config = dict(
    dataset='photos with spoken descriptions (Open Images, Localized Narratives)',
    text_encoder_activation='swiglu',
    norm='layernorm',
    activation='gelu',
    pixel_unshuffle=2,
    residual_init='zero_last',
    epochs=4.5,
    final_lr_fraction=0.01,
    warmup_steps=140,
)
Rows from block 2 of the text encoder, named by matrix and row number. Rows with one number belong to one attention dimension. Each number is 128 + 32 x the weight over the matrix's rms, rounded and kept within 0 to 255. All counts start at 0. Numbers have three digits each.
# q: attention query, key and value (stacked) (text_encoder.blocks.2.attn.qkv.weight, 384x128, the q third), inputs 0-63
# k: attention query, key and value (stacked) (text_encoder.blocks.2.attn.qkv.weight, 384x128, the k third), inputs 0-63
q.13:160093081085107124136109116137196126176079150147117147137162138115113136156160120079121198140112095124078098167119142116093132143092205161139193071154150100144178117173090057095143131105199132
q.14:070159133046145114106166083095095129117216091116099158102082150196107176163173098101177126115147148117104185064140136164080174111171148050046125154116082167145161190129206104097107148103127130
q.15:166178153163052121114140160125101119100093136101172131156134120109132129085137139157117093123153151117157133194122144113130123113118068140082116113106133124103118137148109135164102139132076113
q.16:122144135084191168141090123136150147165133134090081146157085146067142157123070101075091129101104145157109148134105141148117104089124127132077137164139122152153131076101197152113115100130165141
q.17:059072167093129119114096135135159177201133134083109085052157126116100152121097083109091158129161084106087102117130111112087077144136143157123180126154136132229128130113109148129141151141142049
q.18:149124128125099150141082106191201113100134096092100110082080099126103127155121112065113122152057061150163089142163095141075061143164142143123198093181113130155069086167089128131132169066111113
q.19:138114129118147121082049072077200137125144134119120145136125102120154116135079101070141094165116103149133187172160155151101079107089111122102157103175081127104094203122190096138093097101130087
q.20:132132116098073118141122141101138127115148107104101141103139104115154110099146178047076102151140105063105193092059133120147173095123135086131084149097120097082129097118148144122185165124086139
q.21:157105167184150149187102078082148133164115181084184220086116157083123152137153109140042059147176106139141121166168140123146110089111058126145124112192049131115123079144174083174112110127141183
q.22:146122086139229097146056100122155133095153173108182235181105182093126153139155144122095032136120077168139135152129137089143107103171108142112107120186081138128136059124152140176148124138148198
q.23:148124113211164127113133070102204142136100161156126084148061159182151098118084125148150206123080100157100094158107108225166144145108214117127147156182122105111148124105119119168121154153170180
q.24:061166106125111095149134181184149163079083118109119136153117094189108176135137127181198122130130170114120149125124130124203081128162110155106143162125107136121107184154115140141172086120114110
q.25:122089210168148179119075039058094076113118153094105089097107133141095134155140128098072082120155075173109097171162142155164093143111134180099079118136118128154176095115175157175080162124118145
q.26:166109141161121107164144116156179088113089126058117105112148067164075093120099125140115119129148106132146141157163197087119068139100074142111151062140148181132163161088127061169080161149140143
q.27:089084133146116110075152124083134123129181104132144184126132086162107158094158114064131152118097152075113138146198060143135140127132071047129120101092118152160105169146141131054173092165071148
q.28:159146136092100144079127163112119163164082107140131045123117141155103118087115123130179159158107112096087150120089134142142100166086155113150175132101160080108133141122079111101143188092106109
q.29:173183077146131132115147144112150143117124118185079115130121161162157111151124155143139149137133138120138144107144098196123129093110140109115133130140072135117179212125191175143142142133132160
q.30:096127147102146139121139098130174124131088162114136120058098154096218135088140161097170115164086133109137144132122050074153126099121191158142089056155139194083112165142110123113154132121145201
q.31:118161124073104114057143142097160074126131133146159109153155135113100123116191107110155168131093125098130099160100178088109061146076122128128124107119145143118105142119151123122091098111160091
q.32:126159161085126159125148102092166124152113127133203131101144136147087150177091107122109101183076137130168038111157168112119130155147174144050119111127154136192094138152126129138120136142136123
q.33:122151158103065184088201164156093107150091046129124125157148126126122088105187130132148119134094191107143128096182187038128152202124157072109144081075158145104173133196137059085217193131188168
q.34:065130120127127147123149104176115108148156116082109159130152163146137095121167115073158034129116103114154145128140135117131124147171119119089150099109136152154117189164126089105119076097135109
q.35:090067118164081125156147138131086094108083061051149144153129140118153110170114154069120127132150133162185129130127135069066086093121156063096145116087063171227147107073087200139126050170186170
q.36:190026129174110100097171104158124114137135095127142181180143169137204128146133160088092156167114078138131115144168142081100126147092140108182163133154103094105107128173142161135087147149161169
q.37:167097185188130123175075143182116162142134135122136157112133114140127113139079146135069108081163141105116167172188161159142056128086111125153100165137123063153134134159136151169139108095149143
q.38:113164187116159137142111149177169162144131155144180168125125151189127152110095148098122076115105108115150162110128139120114110080162160082145141088117101136091084124104146169162087175088092175
q.39:185133159078126122096171102132118187144107137080167147138095159146112110139134113108093153182124103106134135162156116105131106139050164109169141098138146077089086131161122157099054132100164133
q.40:156130198139114133118142110081033160089081167099112093119144111092105132114096100109132141140152130127154153088063142156133059095103219114075146124137115164107170091061144118115168139158107173
q.41:077100123117136142137147142080142058102160131115128151103134105192137162073150129187116159145152164161147093053133167034027141121158164088135105087132136129131125132098145093123168156122188111
q.42:108114143191160097155078189113191154061119100113201179145190146163158073109126150125112120170156120122125130165124150172123119144112098152129105121120117109078195126144127142095099082097169055
q.43:169116124143104100151088114138112112098095114056139121096100108150116139138088137110116147122149108115161179141137117174105105106085162103131143150134106133080113112116065179170136115102103172
q.44:148088095152172142114141131147087136165072092085172120159111157179153111157117119137090175186138091108133142153109181135079107122118097147092158098129156042116139120156125168108120143175126120
q.45:131104109152127175104099128137116106153107099125120158092108111178159191117075124086119136143099101150104137159151128136134122116134135129149103074086128137160123147093165132071076160137160133
q.46:063127090101115146224167100155149152061148133056130122149151138121108094124130106079162130174116154075149106072168072157161166134165174133133163130046074176132125140114089117156193104127103123
q.47:147039153141221195096076122140125160147112082130145128112183112151159127131068156126068144159122133156111137225194132103151151121088107109085099132203156056082114143158122166152076141109134114
q.48:090154171132097104123088178107188144106114124155190101108143101090128124091106063137140117104149113155159142119138079172129149119131147139107120144129149162132151135168163154140140159109194128
q.49:104146158143079147057148147120101142151073085157095109158139118129171145109115182171139144129136117170104148172157122076149165142069143165099122110160057127093136072157074158119133131103129126
q.50:111062100140112101133121130129159125097173098099158125121172127120166122113131110113127109046169128182124158123167145117138105141157081151191165129125131097107105136171087145095097117105174102
q.51:175134108092123129148122106115135096126202077155184143073178079118166154132113167153132140159126078114126075132176118126105059138136192094133121076131105141171144148112132106096096092078105120
q.52:103104100114171111144164138115126092100116087094158073122147162125199135159108139105083188217210133177089117175170107145101216175132153163100180074137079097146139132183105172143155083127167114
q.53:111247098101135165092150111097178078076137139131115120227202096152102120119060121174122176166078109171098093079114025098115078160187142115182096085125109122205086159131145103075082099172103136
q.54:125138089132074109143164125188169132122085114113136110127138148076106082133140124154137125151152053167146114162174099114138105130136124108143165095151110120135123172089114151126080153088125156
q.55:194085139210184100105137138148108143144087111108140158107073175103142102121135138101094164177236093099170121140218130127104117126130160201138164100082170097087139119187146105117117122074144111
q.56:096153102113140150106129101166078136162114150123102153138093093175127128154125212089131139137090130173134133120103178096095120096113170128066154093105084136121104120104115142117100082165119155
q.57:111121048124091107143183148110162180073125124152119160169206092161124099119099151173167127117159111146144156081078112166110135109167109150178128161157062127097127128108115059151120158147128133
q.58:111118145194138137143097141173147150089142175199137183152142098108128096112152131134147106091144104148174085146085087134176108131178094176139117147100149145191127153097107070165131142172109151
k.13:066151146105152121090115144057082100095121104131124081075144041124141148089162157158183081145209130126127135145180112088151134108083086066085139213177122092059177077187130163164136191129149153
k.14:178128111078132162078122157183137063177061112111115132129071113142102160167156119097091157131109136088139114131091096138134130145140145152166174142154095095128123123121095151124091112139101163
k.15:180129120128123076216189125135157194121151136144041177143127149157104095195095124149075151123100127154145148103119148196160158152135130100187100101155105164130110165118088119141139121144116111
k.16:112103150114130157142121124129156113101143119132128118126106082141123131120136140159112151123136121089110122135133134129167119122129132144188156135164156100108113119145155124163097114070114106
k.17:162075117129142150176109081165130100157144109117099137066078081198122121075136129106120113074101140085149129203144094132202105133167074070152130150086159064099137103189114128136102156050088147
k.18:157074114117133106145113144078147135125125137159118136121170120164151104149108196163138117088189101167121213185090127133147172150106131143133104150180171163044107158121146170112111189088130120
k.19:132099129152171116114095124132131154079116148131131161135127112132073139147163076116136146105057076171084099122147150132141130169158114121116176125129139141119105123136146118133164076180123163
k.20:195117159139161107158122099135132171116122127122144154107130237072147154147082164139108125180132115082085037126154098182095105128098151110088016101111140146099120148135178078095126052129073113
k.21:050066143158087151139095103104181129130131191094118085138110102155143124115164057063186178121106140147064172133153085101134146125089090117112116133196255134089083175170151165173068145172099109
k.22:098104120148118116089111127115098127066170120103145065155109120097125096070170115060161145153112081125113146123093118130126151120106089129028125158137148149169092172131154112152081155135137133
k.23:125091107112180143094112165094135166082141057103198097108156115136055173127195106082166113097162085158104162122104138100083167135091091203169157126099132113141175140176128100194163114188177152
k.24:086165166157102136072132104060129155068139123144100107120130149062194120107153083081103103158113139164148115132108116102119165108182140163103162117120067111067147174173134065079107141081131166
k.25:189101136112203099188125124190185135132193072124057143120150145196132150157129120123134111061198087170076181188138134174129121126124062136069104078114128166142045144176161147216156113154181058
k.26:115134158108127125142113123085116134109122154135121116113115147138142126192157100167141120133128116145087149103163185076155112141150118116069139142086136157123147116126042179097168129155178105
k.27:128124141146135117123176170145115183114060142116133184160095162120213073105165143135150140141157131123106131116105125111155151122104136160157093155097137150109111133150165141095107150110140134
k.28:162124118151159106165122117162122148104176125125137190113168137157150136177073154111073092153104090170127128155141114124128111169129087133144072118133066164127179113156105097110196146186116105
k.29:141127147149105135090149080058159138119166148090145118184147148107112133107151126138204133074113110181148113112073170110130107127150101143155094087144112156126110109156139107153166142142108092
k.30:092118173151147134146127105120142092137126157063118062160113125119131160158205096097178125110178092071126119092138106135166162164121101099117159132120148144137104196098182146131098147138048151
k.31:056177164074126115088124108116128107113156109093159139122135136150092098138092110099069071140122101196145106107120086135120114052148130125079134118160085122094128117128159094131163104179126156
k.32:127143130116089131162143110085175158160149153091108106086167117165153179144167117103131123108136134104147151108104194080146138143152185129175126112064144060158218087095117156134195171153178141
k.33:190107058139138099147214100159183108097145078095076116111141138104137127117128115082101090103087129054151101147168125159188077122142160143088062139120078136139108128097068164096172155142097193
k.34:141149091103133047113157222140138150101092105113150110110158104126119113168178141122143129151091171126151086111097080139159129139141165162140117141124120147081113137098102136114180148153127146
k.35:142109164070113119058098037132174121148097182119119168183099140114090092075132064134073174134141073201111095179100137118176175135157173114177084032089134091174143122148102190090132123050185180
k.36:179105152112169125111052089094080125081133137104089174118197108145136109122079129190160144189150127078059082100118158142092134100106176142139095123109067153169203097124123101123124111167126089
k.37:125163103155118100108115139148098091115122201123136074089093092148135114146120157131125141112121073133166118079113148107085129112149157214133116149162112162117184120102136136149167164178121164
k.38:141125102146076137100106107168116075144120113196138158080107159183123143118160117150207135157111152068115104105119111095154092172133185117144132125124168121090105147094157150122123133109103118
k.39:146118127165146162089047112084101081143129135105077160151173114101143164171130102108158127132115142091098124119160155163100117158165112111126090148158074118159176118128113181126146112146078104
k.40:123099085168096172053138129085114157197035133085183082094125140119150140123177117104107131163090130107121100120122164164147174147101148093111105182205117133129120156142164143096109112120156146
k.41:140065111053163083152128126138177131153162091146147091110174133114172156152131068087149157129105101163081123135161129148172130196114126107138147139074079056098119099137057103111114107114116112
k.42:175148146132180130130120110147123129145171159170137142147146145158150195166127104111121128114074106117150192136103104098184067102202110132144141140150090102133058112083140193092176122093086096
k.43:133173154136121177093119133171130158188076125115102158119088158112132140143115121180100142090188108166097151136095099132095155163118130125140109120152130095131058127116134126166053131105129152
k.44:142126091085127100048116082099127137127106135168067068185092109153095106082106104103149089134054104131149134133140136132090128109130150099124089140158141121137135101186116083135132126109127118
k.45:131135144198147075137177066128080153061087120199119165185174144082123133081134167161144129084157160164102119161089124153075052146099165100150151149133125137136181175088106078125093101111144160
k.46:153164113106132078082120121165131140209106143129134130113081168186101164112158099118084192131101146193179156121112130109196115109168139188120111038145158136170106151131100160144128173077166152
k.47:105148155187171166171107131085106119124101128163028120160177185120159131129074112129152130085167136127121162101120128117096171079120128176119145126162113144140117171100087065154159119174108079
k.48:126133144139071138144208135152126128129161132061157138089143110119130146147110124129116115135161145105081144085151103163121110175172113150110116169119152110103090129100083208136111129138083131
k.49:088060086159122163176136153148083114148083080113112132129155166100180112139091086120136146160186139061091096139127122154113145070079130107130141146143055123109085103144191137135150150180072117
k.50:123169107081165062131105144129088140079097133092145087138110171105135131085115081174122127103117143181122185072105128116145158110170133174122116146133131103115133145088079158131182111129076116
k.51:167143116183120130137188125179100162156122089141158192117161138146173145117115102131108144074166113154093158097123178143138090121167125141197178091096123046058123152069166120114193183116114140
k.52:135095086114171153127168149124057143100155083108084108171152181107151114128118140117106146101152188190128178156146120132112103079177139167126169144170142146134110111141166131108100145145114151
k.53:154134171085168171171125124124097171182082128128127113098179152148126174090077104118134118075148124152104167109137099123126108164130086035110234121077133070082126055163206131136151172116114120
k.54:143073127109135156112126106180137103158146129096082140124113132179130155133140135125116154097083175063121194169132108139117064123162104141152121118132186120130080133115108193128145128098123087
k.55:122062148110155130113111086128101086112158127113149096096109094120164121160100123074129134120073161135101152156079195191144056123144136136086090106196132167151144116113093109129104113109118101
k.56:089107077122093170125166139168130109133084094136101094166109150144140162166165117115148179173156130087132097152118100090142112107065201108156176167123094075086152110113172159132173127144136131
k.57:137095137104111161138050129119120148174203171148176128131116132234137145144160140094071139147098103099096162152158145125176097132124096128141122108102212115153141143131138149117124147094132164
k.58:120088165115124121099127176136155118095135146121140094100099128190128131117123171094114153127118080116130087116131114096173136115131129139166160116101174117116155162093117125114165142104148093