{"arch": "unet", "tokenizer": "word", "text_encoder_width": 128, "pixel_unshuffle": 2, "attention": true, "optimizer": "soap", "beta1": 0.95, "max_precond_dim": 512, "one_sided": false, "epochs": 4.5}
Rows from block 8 of the denoiser, named by matrix and row number. Rows with one number belong to one channel. Each number is 200 + 20 x the weight over its row's rms, rounded and kept within 0 to 999. All counts start at 0. After the name is the row's rms in percent of the matrix's.
# convs0: first 3x3 conv (model.decb.0.1.convs.0.weight, 48x48x3x3), inputs 0-9, a 3x3 kernel for each
# convs1: second 3x3 conv (model.decb.0.1.convs.1.weight, 48x48x3x3, transposed), outputs 0-9, a 3x3 kernel for each
convs0.17,092,177,196,189,187,218,247,197,209,197,200,184,216,193,191,196,206,196,185,198,216,195,178,230,168,202,218,208,185,178,234,200,253,155,187,194,208,153,222,233,164,104,244,153,197,232,197,215,202,164,210,219,194,197,194,220,200,195,200,231,194,190,216,219,191,212,200,206,237,213,193,202,195,200,180,184,210,175,218,201,187,201,209,189,175,193,175,194,209,205,221
convs1.17,094,197,207,205,173,195,207,191,183,206,206,203,198,183,262,203,204,205,184,201,202,208,221,211,224,186,217,222,194,210,196,242,187,192,170,201,197,218,190,199,193,203,204,217,194,197,180,198,203,191,172,217,194,205,206,204,209,209,217,163,221,206,199,194,215,192,192,174,238,216,228,194,208,204,206,207,184,190,195,208,203,206,175,192,198,183,231,220,198,211,203
convs0.18,114,209,189,175,205,196,170,211,185,199,190,228,202,202,142,232,189,214,180,197,211,194,215,216,171,189,226,191,223,182,197,196,243,127,199,190,195,242,134,177,210,220,171,188,238,154,204,196,194,199,178,229,205,191,228,205,170,224,212,262,178,202,198,198,201,214,188,196,201,227,203,190,209,185,204,205,188,220,151,196,202,194,203,218,220,197,150,231,197,210,189
convs1.18,095,206,209,211,215,224,205,195,234,209,211,204,193,231,137,192,211,219,204,208,199,217,201,202,213,214,192,199,161,204,198,150,223,209,190,176,195,207,189,197,227,170,191,207,212,215,200,187,205,206,166,201,202,187,211,207,201,207,222,255,212,221,218,207,210,207,213,217,220,190,213,208,200,182,219,205,205,148,187,196,173,184,170,196,194,162,187,204,182,175,193
convs0.19,105,201,216,199,201,173,198,197,191,178,198,200,196,203,207,213,191,210,203,190,203,191,211,181,210,209,182,203,217,216,209,180,264,220,206,241,222,200,204,181,222,219,236,139,134,186,198,239,200,196,195,201,202,183,195,199,230,207,216,177,206,195,212,209,171,177,180,199,182,183,200,212,200,199,204,207,180,151,225,221,213,189,201,194,201,203,193,202,212,216,225
convs1.19,089,206,246,196,197,221,187,203,197,196,204,224,192,204,204,180,194,221,212,206,175,206,192,180,199,193,186,211,191,196,215,216,200,209,206,185,224,196,187,202,230,179,208,204,229,204,196,187,194,202,202,194,183,171,215,233,182,197,187,153,205,174,199,212,185,196,193,197,238,193,205,160,189,201,206,191,173,197,233,170,167,227,173,209,218,187,205,192,215,175,187
convs0.20,100,209,183,185,183,190,220,209,223,179,189,207,196,194,188,213,199,204,210,208,189,205,209,194,192,196,220,203,199,203,192,197,166,206,196,213,209,189,259,273,269,107,132,249,197,109,193,215,196,197,191,231,203,188,176,203,215,209,206,248,186,201,198,195,201,210,192,192,225,183,204,219,205,187,193,201,209,193,223,220,195,174,200,197,210,216,219,195,208,219,209
convs1.20,092,204,202,193,268,212,196,198,215,213,236,180,179,244,199,186,203,201,206,183,191,206,250,241,198,192,175,197,191,209,216,197,211,196,212,222,190,188,179,182,187,186,191,223,221,193,198,209,206,182,241,198,185,205,201,225,233,182,205,154,186,181,164,203,224,180,216,182,104,208,209,224,199,215,185,205,202,182,214,179,208,204,204,193,217,227,175,190,187,176,189
convs0.21,097,193,209,213,189,179,254,201,204,198,204,212,192,201,216,194,208,197,196,193,208,195,177,139,228,183,223,215,198,215,179,134,188,295,206,207,166,182,225,181,282,173,140,181,205,189,192,191,210,202,215,187,186,213,206,206,190,209,221,210,216,193,207,213,190,202,203,166,153,232,202,207,204,218,194,234,163,168,164,216,185,234,201,204,208,170,186,222,196,192,208
convs1.21,111,197,221,220,140,223,240,212,195,205,200,199,185,214,189,181,202,189,202,215,201,194,222,178,190,199,199,207,214,207,193,223,193,194,219,189,203,202,186,209,160,182,247,189,215,204,189,183,198,234,194,198,210,196,213,198,198,217,188,202,183,209,194,196,223,200,185,242,222,165,209,211,197,176,224,213,225,297,204,193,205,195,197,213,199,198,180,180,212,183,217
convs0.22,099,186,203,221,200,221,193,196,211,197,205,187,217,200,190,200,211,191,208,203,197,207,198,192,202,207,185,216,202,217,203,218,240,200,203,196,203,232,191,186,200,187,169,195,207,215,200,203,210,216,135,174,199,198,207,196,196,224,216,159,186,197,214,212,180,289,211,186,214,182,199,198,198,224,179,205,192,290,178,216,178,203,211,170,180,200,195,199,198,197,192
convs1.22,098,206,215,204,241,168,193,212,151,207,195,203,208,208,182,199,200,217,194,193,201,199,176,216,182,204,188,186,214,205,202,180,177,196,231,202,208,192,213,199,221,242,205,189,228,196,208,217,215,192,243,191,191,221,204,194,201,203,214,225,179,193,210,182,196,195,203,187,138,209,143,71,206,191,195,193,204,189,197,208,188,197,221,210,207,236,225,200,254,230,195
convs0.23,100,206,234,177,211,232,196,193,235,186,201,219,206,227,168,178,188,183,192,190,217,195,214,256,189,181,176,223,191,202,189,197,231,195,186,187,193,210,226,206,216,158,221,178,212,249,193,238,204,205,167,201,210,213,185,192,204,219,197,146,194,200,205,228,220,198,207,209,265,191,197,197,203,193,189,192,206,210,174,205,195,200,188,212,197,220,210,199,205,214,198
convs1.23,068,196,196,209,195,153,163,196,174,201,219,216,188,194,166,204,220,197,195,198,245,205,203,224,224,194,228,219,218,200,209,208,168,179,199,225,199,190,183,173,175,140,190,187,160,191,222,221,212,208,211,219,204,202,197,205,224,220,212,241,226,216,228,220,198,201,208,196,148,154,193,178,189,204,172,193,210,199,188,203,216,212,209,174,211,220,184,207,190,224,212
convs0.24,110,174,224,196,211,179,204,214,188,211,189,223,186,218,218,183,199,177,192,198,215,171,206,217,189,185,207,204,191,157,211,243,185,179,186,183,219,206,161,225,164,244,213,242,205,188,190,218,214,190,192,186,198,205,204,202,200,180,203,170,190,214,212,216,193,178,241,199,168,207,193,200,191,201,218,175,211,146,216,189,207,206,210,197,202,170,207,208,211,211,205
convs1.24,112,214,224,183,206,207,213,206,187,220,179,209,198,197,188,175,166,174,209,200,205,207,182,184,210,183,186,194,206,194,187,191,172,210,211,200,190,193,191,194,193,150,192,177,185,200,204,197,196,192,175,248,205,202,199,200,181,189,203,149,167,196,174,209,192,206,208,210,179,206,180,217,219,194,188,218,229,215,231,199,213,186,215,212,185,199,222,214,215,192,201
convs0.25,117,191,205,216,191,183,172,189,212,209,212,196,207,192,191,202,211,214,160,207,194,205,197,217,196,203,194,217,196,203,192,216,128,257,201,233,160,170,210,188,197,170,235,164,218,196,197,214,198,206,187,185,191,189,187,193,206,205,217,153,199,201,220,216,203,201,208,199,192,219,202,212,179,202,202,188,209,167,192,207,206,189,199,230,181,206,210,188,204,185,223
convs1.25,093,183,183,202,175,182,193,203,194,207,211,226,207,192,178,196,196,198,206,195,213,202,179,183,197,198,213,204,199,226,214,243,216,196,203,189,191,188,183,199,135,197,192,208,210,213,164,198,189,194,197,172,220,211,195,167,215,195,151,234,192,198,200,200,179,186,197,246,253,216,216,199,197,161,218,204,213,226,209,182,200,203,206,217,203,192,229,197,211,187,194
convs0.26,079,202,215,208,199,203,197,209,222,203,206,176,195,197,238,170,206,208,189,172,183,188,206,134,154,189,182,192,198,207,192,208,161,212,212,182,211,188,192,194,183,131,227,240,213,170,175,187,221,199,128,171,224,151,217,215,196,217,197,241,172,198,209,213,203,172,207,219,208,216,195,232,189,213,210,193,226,227,213,173,242,199,209,203,203,207,258,200,185,225,181
convs1.26,065,207,200,198,221,113,201,193,204,189,183,182,188,177,201,213,216,195,213,189,228,201,190,257,190,203,205,200,210,224,195,212,231,232,195,207,192,217,204,213,164,152,204,214,202,176,213,195,199,137,220,211,211,199,193,188,243,194,195,220,200,201,202,195,194,207,193,193,115,192,208,216,194,200,173,215,172,168,189,201,197,204,217,180,211,201,110,213,194,179,215
convs0.27,096,202,208,197,194,258,250,204,211,185,200,207,203,181,204,164,205,207,198,213,203,179,213,200,214,212,196,194,201,192,190,147,217,229,190,204,202,253,201,164,225,235,117,185,215,207,188,196,212,156,185,213,189,201,205,209,215,195,181,182,194,208,227,204,188,196,211,164,261,229,199,207,204,197,198,204,243,175,189,208,200,210,193,197,187,204,184,157,196,190,201
convs1.27,106,206,176,187,193,177,213,200,206,192,189,183,191,225,174,220,191,195,213,216,199,178,206,214,209,202,207,198,181,216,216,150,137,258,205,205,194,208,205,176,210,229,202,189,203,218,221,171,198,151,201,269,211,204,195,209,185,186,182,241,249,221,202,187,202,176,193,141,142,245,206,205,221,198,187,213,200,180,209,194,210,211,212,203,197,201,153,236,202,198,185
convs0.28,105,219,242,228,183,202,186,194,197,198,193,207,202,190,212,190,207,202,193,194,271,214,187,184,209,197,172,196,195,207,173,178,200,191,218,216,189,231,210,155,201,276,192,189,161,173,193,194,190,185,203,218,206,197,201,196,183,205,221,218,189,213,196,216,179,182,190,212,179,209,199,216,214,209,227,178,167,197,197,229,221,182,217,191,180,184,214,212,219,192,202
convs1.28,104,207,208,218,195,193,209,187,159,174,191,190,179,237,175,191,197,211,221,199,246,226,214,179,195,213,159,184,215,215,173,221,166,200,201,184,203,194,199,194,247,214,184,209,214,185,208,234,200,189,175,198,216,197,190,193,201,182,190,188,176,210,206,219,180,194,193,200,188,245,193,216,205,184,198,205,200,162,195,203,239,187,198,229,192,191,177,252,214,212,196
convs0.29,076,194,178,212,175,181,193,215,198,213,210,193,218,174,137,174,221,175,202,176,204,181,191,177,196,168,185,199,201,201,197,195,185,195,205,213,218,212,154,220,192,57,112,208,168,198,201,211,204,218,259,224,201,197,181,209,196,227,186,195,147,202,191,233,194,190,205,216,230,244,197,222,181,199,220,177,192,208,238,190,210,196,202,212,190,183,205,193,211,206,216
convs1.29,077,209,209,196,210,239,176,196,194,199,198,188,203,204,193,139,225,204,209,211,193,193,191,176,191,177,211,199,205,196,213,213,224,183,189,180,200,222,205,207,193,166,191,219,193,187,196,203,194,200,173,204,219,206,199,213,190,193,182,205,169,220,174,203,203,217,183,229,148,189,195,216,207,195,213,207,195,203,222,184,169,196,217,205,204,200,176,183,188,161,199
convs0.30,116,208,216,209,214,197,182,188,199,191,201,180,206,182,223,208,209,193,182,209,215,200,196,180,174,198,209,210,202,252,210,206,294,225,204,157,205,188,179,228,247,230,164,208,178,203,202,206,216,190,169,228,194,213,199,200,225,205,236,179,194,203,205,207,167,214,198,181,275,215,211,186,211,203,213,190,216,189,197,191,172,200,204,198,199,221,172,196,207,216,215
convs1.30,106,177,192,220,235,184,183,206,195,221,230,175,198,170,160,218,232,239,209,179,196,186,218,172,201,193,182,211,189,195,178,200,167,199,189,185,198,212,182,182,192,195,224,228,213,199,197,238,178,192,190,209,191,185,193,210,193,210,201,251,179,186,178,191,197,246,191,191,209,198,188,209,216,188,224,237,194,190,210,195,186,195,181,223,183,197,232,169,207,158,202
convs0.31,073,200,191,189,208,209,222,193,165,199,219,210,197,191,213,229,211,213,189,193,170,203,207,170,168,191,197,191,232,224,206,183,187,215,224,206,204,251,192,232,240,133,208,229,198,233,206,213,213,210,256,245,200,230,190,198,177,197,208,164,181,208,199,232,196,199,205,197,212,179,197,175,180,186,211,237,180,190,205,177,179,192,207,204,202,207,190,211,198,200,207
convs1.31,085,201,223,173,227,132,232,213,214,195,195,208,170,225,208,201,187,211,182,203,145,219,170,216,164,199,203,206,222,208,198,177,199,177,195,207,212,198,209,205,200,206,211,185,215,209,201,184,214,218,204,211,198,187,198,196,169,181,256,209,203,193,183,214,208,184,181,230,146,231,192,196,201,173,220,210,223,203,216,215,251,192,178,202,195,232,215,194,196,214,218
convs0.32,074,204,207,196,207,237,199,210,194,206,190,193,184,207,269,218,193,204,202,167,174,170,198,195,212,182,189,172,200,211,190,190,184,197,209,191,206,210,185,249,167,158,185,235,159,230,226,182,207,170,171,192,215,167,189,198,199,217,204,256,187,202,224,226,229,196,204,219,189,207,202,194,190,201,227,181,197,207,221,207,208,201,200,219,198,210,200,199,203,200,196
convs1.32,079,197,206,183,181,208,201,209,193,210,197,190,162,221,235,208,166,220,180,200,187,203,190,151,181,188,165,228,193,213,200,195,253,227,221,203,182,203,195,189,228,180,198,194,215,229,210,209,199,218,168,204,179,155,214,202,190,202,207,252,225,180,179,199,204,196,196,188,145,157,218,203,212,191,207,205,219,256,213,191,198,192,179,191,202,214,244,218,203,215,181
convs0.33,109,194,186,188,148,234,178,197,206,213,193,199,191,168,218,214,216,202,211,216,181,208,208,210,195,182,196,202,236,238,182,161,108,164,201,209,216,205,195,213,181,270,199,217,160,213,206,181,190,179,210,205,197,213,194,206,202,210,222,218,186,193,216,211,190,226,160,217,204,207,194,198,180,202,209,213,182,192,231,199,193,196,204,207,193,208,207,200,173,207,197
convs1.33,093,202,204,181,208,169,213,199,175,199,150,218,200,191,185,203,192,219,226,200,206,186,226,192,190,188,218,193,221,204,191,197,173,181,195,216,231,190,180,212,179,236,204,196,178,193,209,176,201,183,224,228,187,197,213,216,190,187,223,209,197,206,214,208,203,188,194,217,141,190,189,211,216,182,174,176,215,200,175,181,216,203,184,174,218,199,219,178,203,192,208
convs0.34,122,199,185,194,212,127,213,196,200,203,204,181,190,173,208,197,192,193,191,209,204,195,204,214,199,207,177,201,211,186,201,161,223,194,199,213,201,217,168,232,166,188,187,230,163,191,197,202,190,229,182,209,199,200,194,223,194,207,217,183,185,208,200,213,212,175,200,163,245,207,196,208,197,187,208,180,210,132,199,212,207,197,187,222,194,201,199,216,198,210,194
convs1.34,092,195,206,216,180,164,166,198,183,188,200,202,188,203,172,180,195,214,182,203,214,181,202,234,246,194,191,187,205,217,199,177,171,154,200,207,221,207,196,199,242,252,196,203,174,184,198,203,184,213,208,191,188,189,196,200,206,201,208,184,161,191,169,175,203,193,203,189,134,195,193,184,214,205,211,198,189,197,198,207,216,200,205,209,220,208,219,225,186,171,244